From a checkpoint of a small image captioner: encoder norm layernorm, encoder width 192.
Rows from block 3 of the text decoder of a small image captioner, named by matrix and row number. Rows with one number belong to one neuron. Each number is 50 + 12 x the weight over its row's rms, rounded and kept within 0 to 99. All counts start at 0.
After each neuron's rows are labels from the 100 texts, of 14976, where the neuron reaches its largest size: "fires on" is the input token at the peak. Only what is clearly more common there than usual is listed. The data: photos of plants, animals and fungi (iNaturalist).
# gate: MLP gate (decoder.blocks.3.mlp.gate.weight, 1024x256), inputs 0-85
# fc1: MLP up (decoder.blocks.3.mlp.fc1.weight, 1024x256), inputs 0-85
# fc2: MLP down (decoder.blocks.3.mlp.fc2.weight, 256x1024, transposed), outputs 0-85

gate.605:47 71 45 56 59 39 51 53 66 48 56 40 63 36 64 71 44 69 58 67 67 60 56 32 51 46 50 40 54 58 56 51 52 43 18 54 42 58 39 48 54 70 58 42 41 65 59 36 56 51 42 53 46 68 64 45 56 45 43 58 37 49 49 69 44 28 41 75 37 64 56 62 38 57 58 62 45 50 56 71 66 66 43 42 31 77
fc1.605:49 53 45 42 71 59 44 31 35 56 21 39 51 67 53 26 67 40 58 43 43 42 44 78 36 52 40 58 60 35 27 70 47 59 48 45 45 54 43 62 46 79 44 62 36 53 64 52 49 46 45 49 54 58 41 35 51 57 41 57 65 47 65 56 33 29 44 36 44 55 60 54 41 35 37 41 59 49 41 71 43 45 64 38 52 64
fc2.605:52 47 75 43 74 55 45 56 52 34 52 14 41 40 26 38 54 59 56 38 65 46 44 56 44 56 47 40 47 50 43 57 52 52 42 56 66 32 57 50 49 45 42 40 64 28 65 40 46 28 45 44 61 53 22 52 65 37 63 50 51 56 50 62 40 47 47 49 50 35 50 71 30 45 57 47 65 57 63 59 42 50 42 35 62 40
fires on: "blue"; "tailed"; "("

gate.587:57 61 61 52 65 48 57 62 62 54 33 69 33 57 41 58 53 50 60 56 28 50 59 59 58 72 31 47 74 29 46 49 45 53 39 66 68 46 53 42 54 54 56 34 55 41 54 53 65 61 40 39 72 50 57 48 40 59 46 68 46 38 61 46 51 45 65 68 37 70 54 42 35 56 29 46 49 78 40 62 61 30 51 57 67 48
fc1.587:50 63 27 31 53 22 49 35 43 64 42 47 66 45 44 51 48 40 55 42 69 61 54 39 51 51 42 65 56 51 55 81 50 57 61 55 65 50 48 57 78 55 50 57 69 64 51 43 44 54 31 42 35 29 49 60 48 53 45 64 54 60 58 40 43 46 38 34 28 90 46 49 47 59 43 52 74 53 63 48 56 65 57 53 51 64
fc2.587:41 67 49 38 66 67 53 54 60 39 46 62 64 49 44 53 57 60 63 44 64 48 47 44 49 64 50 41 37 54 45 56 59 72 72 57 45 47 35 46 35 52 63 38 60 48 53 56 39 23 54 49 51 64 37 49 78 47 47 50 46 58 49 67 65 37 58 30 48 62 57 53 36 67 29 50 54 43 27 71 73 62 51 25 63 58
fires on: "blue"; "circus"; "family"; "spoladea"

gate.253:31 35 52 49 59 69 51 26 65 55 29 54 56 38 38 69 49 43 55 47 35 66 37 52 41 54 41 43 60 75 35 33 48 48 38 47 57 68 47 65 48 25 53 54 42 45 50 55 55 62 36 50 49 51 74 50 62 53 33 38 58 53 69 74 49 43 71 50 42 42 43 53 51 59 45 35 64 65 58 43 49 48 66 64 44 57
fc1.253:37 36 46 56 67 53 32 50 73 58 45 47 72 45 54 48 45 24 76 72 46 46 46 45 65 68 38 18 51 35 41 51 67 41 69 52 52 61 76 65 50 51 53 61 65 26 48 49 43 52 47 49 50 54 68 52 52 52 46 55 39 53 46 62 45 47 55 65 59 67 32 38 49 42 47 35 49 63 81 25 54 34 46 68 64 73
fc2.253:60 37 68 72 49 48 25 21 40 52 50 53 71 53 61 27 83 58 35 55 55 56 49 48 61 45 31 50 53 24 52 59 50 55 73 61 61 56 37 49 67 66 36 37 62 46 52 83 40 49 41 53 46 43 44 48 61 49 50 53 65 69 64 21 69 61 58 31 48 55 28 49 37 54 61 40 52 39 52 65 58 54 57 44 53 57
fires on: "family"; "armadillidium"; "eastern"; "spotted"

gate.21:34 30 74 45 53 56 54 60 76 52 66 50 44 46 40 43 56 54 59 33 26 37 40 53 54 46 43 71 31 37 56 33 37 42 49 57 50 43 64 55 50 29 61 55 44 30 73 37 54 33 55 33 56 43 46 55 53 56 50 52 50 57 57 62 70 26 48 53 58 55 67 61 51 50 39 59 43 55 52 52 61 59 58 45 42 11
fc1.21:70 42 40 67 38 41 56 63 65 24 45 45 58 58 45 52 52 38 39 57 41 45 64 37 53 81 59 43 58 46 52 46 62 51 49 59 43 71 49 51 46 74 50 36 44 38 53 59 42 48 74 53 27 61 26 61 74 48 48 66 49 61 55 55 43 74 43 61 62 66 29 52 41 35 34 31 62 52 54 53 41 48 51 54 70 58
fc2.21:74 75 43 68 38 35 44 47 37 41 57 39 57 58 69 70 55 47 49 73 53 58 52 37 52 32 39 62 72 49 56 61 48 43 42 56 39 68 54 33 54 41 29 52 54 55 52 51 43 52 43 65 60 62 38 48 59 46 58 54 51 50 45 55 62 72 47 36 44 21 53 22 42 45 55 65 59 37 89 54 60 46 38 55 51 56
fires on: "blue"; "faced"; "marsh"; "squacco"

gate.477:43 63 50 49 58 56 39 71 29 49 59 50 72 66 38 58 47 40 48 59 50 47 78 66 33 45 62 47 58 58 49 52 69 56 46 38 50 53 51 39 46 49 68 32 29 28 28 78 58 60 56 56 51 53 44 47 56 41 58 55 36 34 21 57 44 40 34 44 60 44 72 55 57 55 35 69 50 48 57 64 39 43 72 40 25 50
fc1.477:57 55 57 60 73 36 66 52 43 43 62 54 68 50 52 27 59 32 59 36 61 64 46 58 72 60 33 58 37 65 54 29 56 46 45 49 45 60 53 47 47 51 58 53 61 54 62 64 68 58 49 75 48 62 58 59 44 70 49 64 55 53 50 49 50 42 57 53 54 58 68 39 39 45 33 66 47 65 51 46 58 60 23 53 45 58
fc2.477:46 34 49 38 57 50 49 20 39 70 54 42 70 51 79 78 38 45 62 50 57 38 65 52 49 33 56 70 60 41 34 46 41 62 58 63 41 62 46 41 52 71 57 48 60 57 52 67 51 59 52 57 48 55 53 64 48 50 49 67 48 58 12 43 54 51 27 51 32 57 65 40 64 41 45 50 52 44 61 80 35 61 59 76 44 51
fires on: "("; "gallinula"; "house"; "tyrannus"

gate.673:53 55 54 41 50 50 31 40 32 60 44 59 64 48 43 50 43 45 73 61 49 52 63 45 46 55 79 44 80 39 53 42 32 40 51 51 54 40 70 49 45 58 58 59 55 31 61 43 36 62 48 54 35 39 58 58 62 31 53 47 56 42 53 56 44 39 49 57 32 52 38 49 65 70 65 71 51 52 49 68 45 64 66 64 64 34
fc1.673:41 51 48 52 58 59 37 59 34 45 46 78 50 95 53 58 69 69 59 49 41 74 40 29 47 71 42 53 34 49 70 52 37 51 35 31 66 44 38 50 41 42 52 55 23 54 45 57 47 69 41 41 52 45 45 47 39 71 55 40 46 46 17 45 28 51 40 50 46 46 51 44 51 66 51 45 66 62 44 34 36 45 52 38 44 36
fc2.673:55 33 47 53 52 49 45 54 25 51 34 34 50 48 54 70 58 49 50 23 65 39 54 61 36 52 46 37 54 56 26 38 49 63 54 40 62 38 33 65 45 57 26 45 69 48 66 39 33 50 67 48 46 43 37 49 53 35 37 45 75 33 46 46 64 69 51 51 63 68 51 33 52 35 66 42 64 22 45 35 57 39 23 66 42 38
fires on: "icterus"; "("; "marimatha"; "delphinia"

gate.190:58 64 55 66 19 54 41 48 44 53 61 48 52 34 34 48 49 60 62 42 58 56 85 46 52 36 50 54 70 33 50 53 35 48 40 41 65 54 56 43 47 61 41 34 61 59 51 25 49 62 45 39 35 42 42 64 35 53 52 62 57 42 50 47 40 55 40 39 59 64 68 76 46 58 43 56 64 62 83 29 44 53 46 71 44 46
fc1.190:47 58 51 37 51 62 47 57 38 33 65 41 65 61 30 60 67 49 50 48 64 48 38 60 46 52 78 51 48 43 56 39 52 56 52 52 50 69 61 50 55 49 70 40 50 39 43 84 42 66 44 74 38 50 54 42 41 52 69 44 47 45 67 55 41 55 60 50 51 41 74 56 38 39 34 50 51 32 52 55 30 75 46 48 58 33
fc2.190:37 28 45 49 55 43 44 47 35 37 38 47 62 47 28 63 62 36 41 56 59 42 51 73 56 59 61 59 64 59 49 52 37 55 65 46 79 18 47 43 29 48 53 59 47 32 48 47 56 31 63 47 58 56 64 46 51 53 65 67 58 59 67 46 62 51 53 33 76 33 45 73 50 56 60 41 53 50 46 71 58 39 52 21 31 42
fires on: "blue"; "("; "tailed"; "-"

gate.155:63 58 53 57 28 50 61 58 42 41 47 41 55 72 72 43 72 66 56 47 49 58 47 35 41 46 65 65 34 49 41 49 61 50 47 73 48 33 39 59 86 32 55 37 41 40 13 42 43 34 46 27 76 43 52 50 49 62 36 36 53 40 59 51 48 47 60 49 50 45 62 58 47 49 49 55 62 31 63 61 37 66 80 49 49 36
fc1.155:46 43 49 57 45 56 28 51 44 49 33 52 48 62 62 47 63 42 75 54 50 46 52 44 52 60 67 72 54 51 70 52 46 59 53 27 49 49 55 36 56 49 56 51 66 55 71 36 62 42 50 61 50 23 48 45 60 62 43 55 66 42 34 27 47 49 37 35 62 36 58 34 49 56 48 44 45 44 43 52 41 59 46 41 70 61
fc2.155:43 30 54 41 28 40 48 39 51 57 43 68 62 59 57 55 41 48 41 53 48 42 50 40 54 51 46 40 45 38 65 54 43 29 51 42 36 54 60 73 42 69 56 38 54 37 64 47 45 64 17 59 52 41 57 69 42 53 81 31 57 37 41 55 36 54 65 60 58 52 41 61 41 58 52 41 55 59 36 70 44 52 68 64 47 22
fires on: "family"

gate.753:38 45 50 49 43 42 40 55 54 41 49 46 60 58 54 50 56 33 43 56 49 38 58 57 38 45 33 42 54 47 79 41 41 70 58 39 26 56 43 51 72 46 70 64 49 60 47 53 62 39 78 12 48 53 62 59 07 52 62 77 73 52 38 27 50 34 62 57 66 58 25 73 65 62 55 50 46 73 40 50 40 62 74 61 41 57
fc1.753:42 60 48 62 41 41 45 71 38 40 61 34 28 59 51 39 61 65 45 54 37 48 69 61 53 52 37 48 49 66 54 50 55 55 69 41 44 43 51 57 48 20 30 59 55 56 51 37 47 44 59 30 43 38 41 33 24 61 50 47 53 31 60 50 42 68 48 37 55 41 62 56 46 59 39 39 66 54 50 74 68 72 60 32 27 40
fc2.753:45 40 56 71 62 32 35 65 53 56 55 72 48 62 37 27 69 47 41 52 39 47 48 51 46 68 50 38 57 36 46 44 46 60 44 51 39 33 60 55 43 46 60 61 64 53 44 51 48 46 69 33 55 56 61 46 39 45 46 52 61 46 59 22 48 65 52 30 44 51 55 47 58 40 45 48 42 34 15 68 74 62 63 56 45 60
fires on: "blue"

gate.596:41 43 63 63 60 56 57 44 46 45 67 46 30 66 63 47 45 35 56 38 44 65 30 48 41 22 37 58 58 65 55 48 42 40 57 52 34 42 61 56 56 40 61 47 15 47 57 62 52 51 59 24 59 80 47 59 49 58 50 36 66 51 67 38 48 41 58 32 35 37 51 45 54 43 49 67 66 71 44 65 52 40 43 43 50 71
fc1.596:68 65 62 63 46 51 32 56 36 62 43 44 61 66 46 48 48 43 40 66 30 51 51 28 47 55 70 71 32 64 46 48 37 43 45 63 60 47 31 34 46 58 52 49 47 32 58 52 47 42 65 56 38 26 35 50 53 48 36 51 39 43 46 81 51 60 66 66 55 40 48 55 49 66 55 27 48 42 59 88 43 43 43 70 49 63
fc2.596:46 49 59 56 49 55 69 59 63 39 62 69 48 50 63 65 60 40 45 64 48 40 34 37 46 69 43 41 93 65 55 51 67 39 46 48 54 37 51 53 49 54 53 48 38 64 24 51 55 47 42 55 60 72 55 57 50 58 70 36 66 32 45 78 77 63 27 54 38 49 70 49 49 31 55 41 53 57 56 35 64 53 47 46 45 48
fires on: "order"; "tringa"; "ischnura"; "blue"

gate.138:50 54 42 52 34 41 41 61 40 43 68 60 43 44 50 44 44 69 54 51 40 40 44 33 37 29 54 60 68 72 73 41 44 62 61 32 50 56 62 67 42 22 34 65 51 42 38 35 56 56 50 37 41 69 58 48 43 61 47 61 60 58 48 53 43 64 46 51 32 38 40 55 41 49 51 68 49 55 46 36 58 55 35 45 37 37
fc1.138:58 41 44 41 47 69 32 48 37 44 54 33 52 28 47 36 48 64 58 47 38 51 48 47 38 46 53 52 45 66 52 46 37 40 49 31 40 56 58 43 39 40 48 50 52 64 47 32 50 43 51 46 43 26 60 54 23 33 67 55 56 54 53 36 39 39 42 43 39 40 64 55 53 28 43 55 49 59 42 72 68 51 66 58 46 51
fc2.138:21 33 42 52 37 46 57 43 39 36 68 48 54 51 39 29 80 44 42 46 43 39 47 55 36 61 41 71 52 51 36 55 36 42 49 43 50 61 60 37 66 66 47 60 33 64 49 49 59 52 55 40 38 47 36 44 30 62 43 44 52 60 50 28 25 62 62 68 53 60 54 56 69 34 35 56 58 59 44 35 63 61 60 48 53 39
fires on: "blue"

gate.147:51 65 31 43 44 46 61 73 63 29 69 43 37 33 56 54 59 40 49 46 52 45 40 54 34 48 41 68 62 44 47 33 56 53 40 24 30 49 29 52 72 57 39 30 60 75 70 54 42 34 69 46 45 49 42 47 58 60 48 44 43 50 73 45 54 45 66 39 53 57 34 46 65 70 57 56 43 00 33 28 46 25 41 38 52 48
fc1.147:52 43 52 70 45 50 53 37 56 61 36 56 23 41 71 59 59 29 76 51 35 46 39 63 36 50 49 37 43 53 55 46 33 44 46 63 61 38 59 41 40 31 44 37 48 62 62 54 46 46 65 37 45 26 61 20 47 47 56 28 30 48 52 34 48 44 46 49 61 79 53 47 54 39 70 57 37 69 29 56 50 52 86 56 40 54
fc2.147:71 57 05 60 37 41 48 62 61 44 55 46 68 49 57 58 47 25 41 62 38 47 69 40 44 49 39 51 48 48 38 37 45 43 32 49 47 55 70 52 50 47 45 34 44 36 55 54 57 71 42 52 31 33 55 47 67 53 49 65 46 35 33 77 40 57 53 62 55 64 48 37 60 55 42 48 50 26 66 62 52 63 65 55 33 65
fires on: "order"; "("; "black"

gate.294:36 71 69 49 52 49 51 49 48 61 46 66 72 66 66 45 54 43 58 77 54 53 52 45 44 65 52 47 36 46 58 59 42 25 55 41 52 55 67 39 56 47 52 51 56 45 51 54 27 55 29 50 45 64 35 50 59 41 43 51 69 31 53 57 58 42 52 54 51 48 58 57 46 39 64 42 85 67 28 42 48 41 61 46 31 80
fc1.294:71 52 62 48 62 40 37 45 51 36 54 48 16 61 42 59 41 54 71 45 42 45 48 47 40 42 52 37 52 45 42 26 54 43 37 73 45 53 56 63 40 57 53 63 54 55 60 53 48 72 24 26 45 57 74 47 37 59 41 54 33 46 40 47 29 48 66 44 55 68 35 37 46 49 42 42 41 62 46 40 44 20 64 35 44 54
fc2.294:54 60 60 63 56 39 59 56 58 61 61 60 57 48 56 74 34 57 63 35 43 48 62 38 47 47 42 37 59 60 52 71 45 65 49 37 47 56 41 49 34 39 46 50 57 38 59 52 20 21 73 49 51 49 48 66 43 37 55 47 54 55 43 65 76 49 49 39 70 51 38 44 65 63 52 56 58 54 36 61 50 31 70 51 38 47
fires on: "large"; "sympetrum"; "cercyonis"; "platycnemis"

gate.329:62 66 66 41 65 15 46 54 69 48 66 47 55 79 32 30 63 59 56 55 19 44 44 51 59 57 61 51 50 33 42 61 36 46 72 54 55 43 34 51 47 41 47 52 67 57 87 43 40 47 39 49 59 46 45 40 53 67 35 45 50 41 44 67 67 47 52 44 64 55 44 46 47 50 40 31 66 55 48 28 48 59 52 33 42 35
fc1.329:50 49 50 26 66 63 55 50 44 54 58 53 62 66 52 63 43 52 36 45 48 50 39 49 57 50 72 32 41 55 34 47 63 58 42 82 46 52 45 64 52 61 44 55 33 56 40 37 74 64 55 68 47 49 49 55 52 66 45 45 48 55 54 66 61 54 52 47 36 50 37 43 54 51 31 38 43 51 58 55 49 56 71 35 62 45
fc2.329:43 45 56 16 39 47 33 65 44 46 54 77 55 41 25 55 43 66 54 42 55 46 46 52 58 49 62 57 58 41 54 66 58 49 54 49 55 56 42 48 57 72 45 70 44 62 78 40 35 46 48 56 51 62 65 51 73 56 50 65 45 48 36 49 23 46 59 45 33 52 46 69 47 58 57 17 42 45 45 44 39 44 53 58 71 41
fires on: "family"; "red"; "legged"; "spot"

gate.325:79 59 26 38 47 36 45 53 26 42 51 23 52 55 56 66 52 66 50 60 46 51 37 45 54 48 62 70 26 69 65 25 65 56 34 52 55 57 65 65 54 48 24 64 73 60 31 59 56 64 40 46 38 33 49 68 40 75 48 51 46 36 62 49 68 61 52 52 48 53 76 60 48 41 47 60 36 33 31 53 50 66 50 39 42 52
fc1.325:48 86 35 59 68 46 54 43 64 67 50 47 50 42 40 50 68 52 41 49 54 46 51 35 51 32 37 47 38 51 54 49 56 57 67 54 49 48 35 44 33 60 70 55 47 49 53 32 76 30 33 63 37 54 36 67 65 55 52 36 48 68 64 43 65 63 55 46 67 42 54 48 44 58 65 51 52 48 55 41 47 33 33 62 50 46
fc2.325:53 51 63 39 30 78 35 40 42 44 28 75 54 55 40 58 38 39 22 55 48 64 23 60 77 34 54 62 60 29 72 42 54 50 39 62 73 38 63 67 47 49 56 50 41 49 63 51 34 58 49 63 34 46 48 64 59 25 44 32 59 48 70 26 59 53 50 58 60 37 51 49 47 51 54 56 59 58 50 52 51 44 17 50 46 53
fires on: "family"

gate.31:63 27 53 42 54 65 52 86 64 54 40 59 42 74 61 45 43 60 54 49 40 63 58 61 57 41 49 61 43 47 49 51 42 52 72 69 45 50 64 45 53 51 52 44 18 57 32 38 50 50 62 33 70 30 61 53 43 46 54 55 39 49 55 31 42 36 56 58 29 40 46 55 47 65 54 49 51 67 58 72 48 44 37 55 43 83
fc1.31:54 55 43 65 68 49 64 55 53 37 50 62 58 60 41 36 44 53 76 66 48 54 43 36 73 61 68 48 27 62 72 46 45 26 34 51 49 32 71 42 52 63 34 31 33 11 63 50 38 64 65 55 41 52 59 68 46 38 51 31 53 31 44 52 41 29 58 42 63 57 61 44 46 40 69 40 46 39 58 41 56 50 65 40 43 55
fc2.31:63 70 51 64 54 84 48 43 57 53 67 51 44 45 43 35 32 50 80 36 62 48 41 54 45 63 47 56 44 38 48 60 48 40 70 62 49 52 53 55 41 46 68 50 68 59 50 40 63 65 42 56 60 49 65 48 68 29 58 44 30 71 75 66 38 69 34 57 40 56 68 26 77 49 67 39 46 69 73 28 66 39 47 57 67 43
fires on: "blue"; "spotted"; "hooded"; "horned"

gate.315:48 60 37 56 44 43 49 39 66 37 56 40 27 38 61 44 86 62 45 49 52 43 41 71 64 38 61 40 36 56 30 42 65 65 39 51 48 53 47 49 48 34 60 53 40 38 66 66 53 50 57 45 44 57 25 60 58 39 47 41 35 46 65 43 42 25 55 62 66 48 52 66 62 42 57 50 55 45 43 40 46 63 37 54 43 33
fc1.315:41 26 30 55 60 55 34 38 48 43 74 34 43 37 52 59 62 46 60 46 49 56 52 51 53 58 54 63 30 51 50 69 27 47 57 52 51 61 41 30 32 38 37 46 62 37 53 40 66 52 74 46 77 51 68 52 72 46 46 58 57 35 65 48 41 50 50 45 73 43 29 47 62 49 43 47 32 34 37 52 62 34 46 35 53 63
fc2.315:45 51 34 41 47 43 66 49 47 50 58 60 43 55 67 58 37 51 46 67 43 52 61 38 45 53 45 44 50 24 52 49 44 33 44 66 42 45 80 55 55 53 54 35 47 43 56 59 31 59 35 59 55 42 56 39 46 46 47 64 63 54 40 82 57 72 40 74 54 55 34 47 55 57 46 54 56 69 63 40 36 58 62 43 44 50
fires on: "order"

gate.266:50 66 40 49 39 39 49 63 36 49 49 29 52 48 62 45 58 60 67 60 38 76 45 52 34 60 53 33 51 43 62 27 56 67 41 59 44 39 40 35 44 31 54 47 54 58 32 28 48 54 38 66 38 65 50 44 84 57 28 45 46 63 58 60 66 39 56 61 46 58 76 84 43 44 59 39 51 36 55 48 79 57 43 42 46 48
fc1.266:40 38 44 46 52 47 71 31 74 62 31 34 38 62 46 19 59 57 53 38 43 53 38 59 68 74 43 52 60 38 51 47 52 48 64 63 70 49 41 54 45 29 63 51 67 42 53 25 45 39 60 54 66 51 57 42 76 60 52 33 23 54 22 49 38 57 22 48 39 44 60 39 46 46 50 42 63 38 66 51 37 52 68 38 77 51
fc2.266:43 49 50 50 51 48 83 37 55 70 36 63 38 43 71 46 58 69 31 43 63 40 28 65 54 50 56 44 39 67 47 41 35 40 59 54 51 58 41 55 53 55 39 57 51 25 44 35 48 61 41 43 35 31 46 63 47 66 48 51 43 22 64 54 34 53 42 42 37 51 31 37 55 46 43 52 51 53 64 39 78 52 45 34 43 67
fires on: "family"

gate.251:56 48 56 30 25 41 37 52 50 53 49 51 57 56 56 30 43 45 47 74 19 62 51 53 37 67 46 55 62 51 49 35 80 40 41 37 46 51 49 48 36 63 59 67 46 48 39 62 56 53 37 54 40 57 54 52 48 52 54 48 80 48 49 45 53 51 49 47 42 63 34 78 54 68 50 74 73 69 65 78 50 54 49 69 39 45
fc1.251:35 34 38 66 58 67 47 55 36 54 62 54 44 40 35 50 33 59 31 60 66 68 46 33 47 34 48 72 52 25 47 46 49 41 65 44 54 64 42 59 54 49 57 32 46 45 59 54 42 59 64 45 61 32 40 72 38 27 46 55 44 58 33 56 53 33 68 43 42 66 55 41 70 61 75 49 50 72 53 49 56 46 43 59 51 32
fc2.251:34 46 41 61 65 53 55 63 55 44 31 25 51 36 45 64 32 49 50 58 56 66 64 67 51 36 68 63 55 68 69 39 56 63 53 50 54 40 36 56 82 63 51 09 64 54 73 52 39 65 49 43 39 69 64 65 23 33 34 61 53 47 66 51 49 28 52 65 40 51 68 63 61 44 59 53 44 28 57 49 36 66 59 35 43 33
fires on: "("; "throated"

gate.576:64 46 51 41 59 34 66 67 32 30 69 40 48 46 38 34 55 59 76 38 63 45 43 65 43 48 29 67 47 72 37 53 61 37 35 47 53 46 59 48 70 59 46 49 42 50 44 41 38 65 55 61 56 48 43 64 44 48 62 39 50 29 58 51 39 67 74 42 41 39 59 38 42 57 36 48 74 53 37 60 53 42 61 67 61 53
fc1.576:40 59 45 44 47 54 56 50 40 51 41 67 68 44 40 67 36 42 49 60 65 33 49 72 73 64 63 57 38 51 48 34 45 18 57 43 35 51 26 59 48 39 45 77 59 72 25 40 41 45 57 60 53 59 75 49 60 40 46 65 58 51 48 62 38 58 44 56 66 57 22 41 79 47 57 43 41 53 47 34 28 47 46 47 48 73
fc2.576:47 60 73 43 56 46 30 44 73 30 33 41 47 34 35 64 57 42 44 51 74 48 31 42 54 46 49 74 60 57 50 56 53 39 47 52 45 47 31 45 36 42 27 49 53 66 36 48 57 56 76 65 43 48 74 72 45 50 57 32 60 31 66 48 56 31 57 60 48 60 48 69 24 45 44 53 51 35 57 48 54 36 48 42 62 42
fires on: "order"

gate.427:45 42 47 41 76 62 33 73 62 58 53 56 52 63 39 46 38 50 59 57 43 63 61 57 57 41 41 73 67 51 37 51 75 47 55 49 50 50 46 63 45 51 56 51 49 50 44 59 39 55 60 32 44 34 56 42 52 60 76 43 58 41 52 48 30 75 47 59 45 64 44 41 57 66 38 58 70 14 38 47 47 43 60 52 52 48
fc1.427:58 41 62 51 48 70 43 62 42 44 48 44 72 87 59 45 67 49 55 44 48 62 67 53 55 66 51 65 57 52 53 60 66 50 45 72 58 39 46 49 53 48 51 47 50 42 62 57 60 63 55 49 67 73 38 52 39 59 59 53 59 43 58 43 42 51 45 52 38 41 48 46 53 33 36 52 49 49 59 38 53 32 69 53 38 28
fc2.427:74 52 42 50 69 57 60 45 52 42 53 52 36 48 44 59 75 34 56 45 44 54 43 47 34 43 43 29 57 60 46 70 43 45 44 27 52 46 72 28 56 53 32 57 29 54 39 39 64 55 51 52 59 57 41 59 44 50 68 51 48 48 67 54 39 51 69 42 48 59 45 36 57 36 85 42 63 41 45 34 51 55 36 52 41 76
fires on: "("; "order"; "family"

gate.456:47 39 38 16 38 36 54 59 49 46 39 38 52 64 58 52 46 41 51 46 41 45 32 72 59 64 26 52 38 28 47 64 44 60 33 66 48 36 43 57 54 53 53 56 39 65 52 36 21 46 44 60 47 63 56 57 47 58 55 81 40 27 64 57 44 49 50 76 56 42 42 62 55 53 58 62 46 55 49 45 60 47 60 47 49 38
fc1.456:60 45 80 45 44 42 39 22 39 44 62 40 44 41 51 45 64 62 66 38 52 40 46 80 40 50 51 42 29 55 53 31 54 59 61 43 45 68 75 28 43 78 56 41 32 66 50 54 37 90 63 53 54 52 32 66 63 59 62 65 60 60 77 53 49 57 42 49 55 58 58 41 39 42 55 49 54 65 57 56 46 64 72 54 59 52
fc2.456:55 68 62 48 39 28 42 30 22 43 34 85 25 37 46 35 61 62 49 56 44 33 36 39 52 59 52 57 56 45 28 50 31 43 34 43 56 51 54 35 75 20 42 37 67 67 75 40 43 49 43 45 67 60 51 62 31 30 40 51 43 53 39 51 56 45 30 48 56 43 47 56 56 43 66 79 34 34 53 34 70 66 51 80 44 44
fires on: "family"; "("

gate.334:67 42 53 24 26 44 53 69 40 54 29 30 53 35 62 82 52 27 59 49 64 61 45 41 55 31 76 37 45 43 43 44 51 86 48 60 54 35 74 52 45 61 52 77 58 68 45 44 48 56 49 53 17 56 66 24 32 51 60 33 51 47 63 69 31 50 67 71 61 51 39 49 21 32 65 31 62 60 73 43 50 45 51 54 69 68
fc1.334:56 40 56 54 43 62 48 45 25 55 29 53 49 44 67 51 42 33 59 53 41 42 45 53 41 43 57 58 60 61 66 57 36 53 65 55 55 54 48 44 28 57 48 52 58 56 45 50 67 57 51 27 42 35 43 38 49 45 29 41 53 28 52 20 66 46 58 61 59 29 53 48 57 48 43 40 53 58 45 34 43 38 43 50 71 48
fc2.334:47 47 36 58 38 22 50 51 43 24 59 59 32 78 50 41 30 46 60 58 53 69 57 43 28 58 66 45 54 56 52 44 31 41 36 72 59 56 33 39 59 70 36 38 37 36 69 46 56 65 38 46 46 56 43 28 50 52 54 54 41 62 45 56 36 41 46 69 80 55 72 34 33 40 46 48 51 45 55 65 42 51 36 44 55 57
fires on: "california"; "-"; "common"

gate.206:41 49 71 43 73 61 69 82 59 53 52 44 34 67 46 43 54 57 44 48 51 54 61 74 68 68 30 55 47 51 39 64 63 48 64 53 54 81 45 54 40 56 40 46 33 35 53 40 51 58 60 53 58 48 50 51 48 81 64 57 35 32 41 38 44 33 27 27 69 48 37 37 62 47 34 52 37 38 45 47 71 56 29 44 56 46
fc1.206:26 68 71 56 33 50 39 60 25 40 41 59 47 49 48 29 51 57 51 70 47 46 56 56 43 59 36 63 52 62 64 68 62 74 58 42 58 48 36 69 67 71 27 57 61 55 54 53 47 50 72 48 36 69 40 57 50 38 34 62 51 52 61 31 69 42 43 36 53 43 60 67 45 63 42 40 61 56 40 49 58 21 29 51 25 51
fc2.206:49 67 63 50 60 31 53 44 32 56 38 46 68 47 40 26 61 51 52 51 50 26 47 47 59 48 50 73 47 53 46 35 54 51 65 33 40 42 60 54 42 74 43 36 45 63 56 43 35 60 51 76 58 67 30 30 52 62 49 67 40 58 46 08 53 44 39 42 63 36 51 55 39 58 46 44 57 45 33 43 62 50 55 62 45 41
fires on: "large"; "-"; "("; "checkered"

gate.18:67 60 44 44 34 35 53 38 63 52 66 26 47 46 33 59 76 65 50 63 34 40 53 52 50 56 49 38 57 69 62 43 44 52 42 54 46 43 56 36 63 56 44 44 48 50 38 38 23 45 52 46 58 31 57 32 39 46 55 49 36 53 62 75 62 64 49 39 50 45 50 60 53 46 70 49 73 39 42 31 53 29 56 23 57 69
fc1.18:76 67 64 61 41 67 45 51 38 40 46 53 59 60 60 71 41 49 55 41 50 50 67 57 36 56 35 60 46 58 64 44 53 35 47 36 32 42 57 32 48 40 40 50 18 37 41 26 47 78 51 58 40 54 46 50 39 43 64 41 71 46 39 55 50 70 46 74 50 48 50 07 73 52 74 59 40 51 50 37 64 47 25 50 46 77
fc2.18:32 55 59 61 42 48 31 43 49 51 34 39 42 54 54 40 42 50 43 40 43 36 50 56 50 51 67 31 47 32 68 53 35 50 64 56 35 50 46 57 28 66 81 35 68 52 45 46 58 44 38 52 59 41 44 52 33 65 35 47 50 47 62 30 44 42 59 62 38 45 50 64 49 51 43 55 55 59 55 68 37 44 61 64 40 42
fires on: "family"; "rana"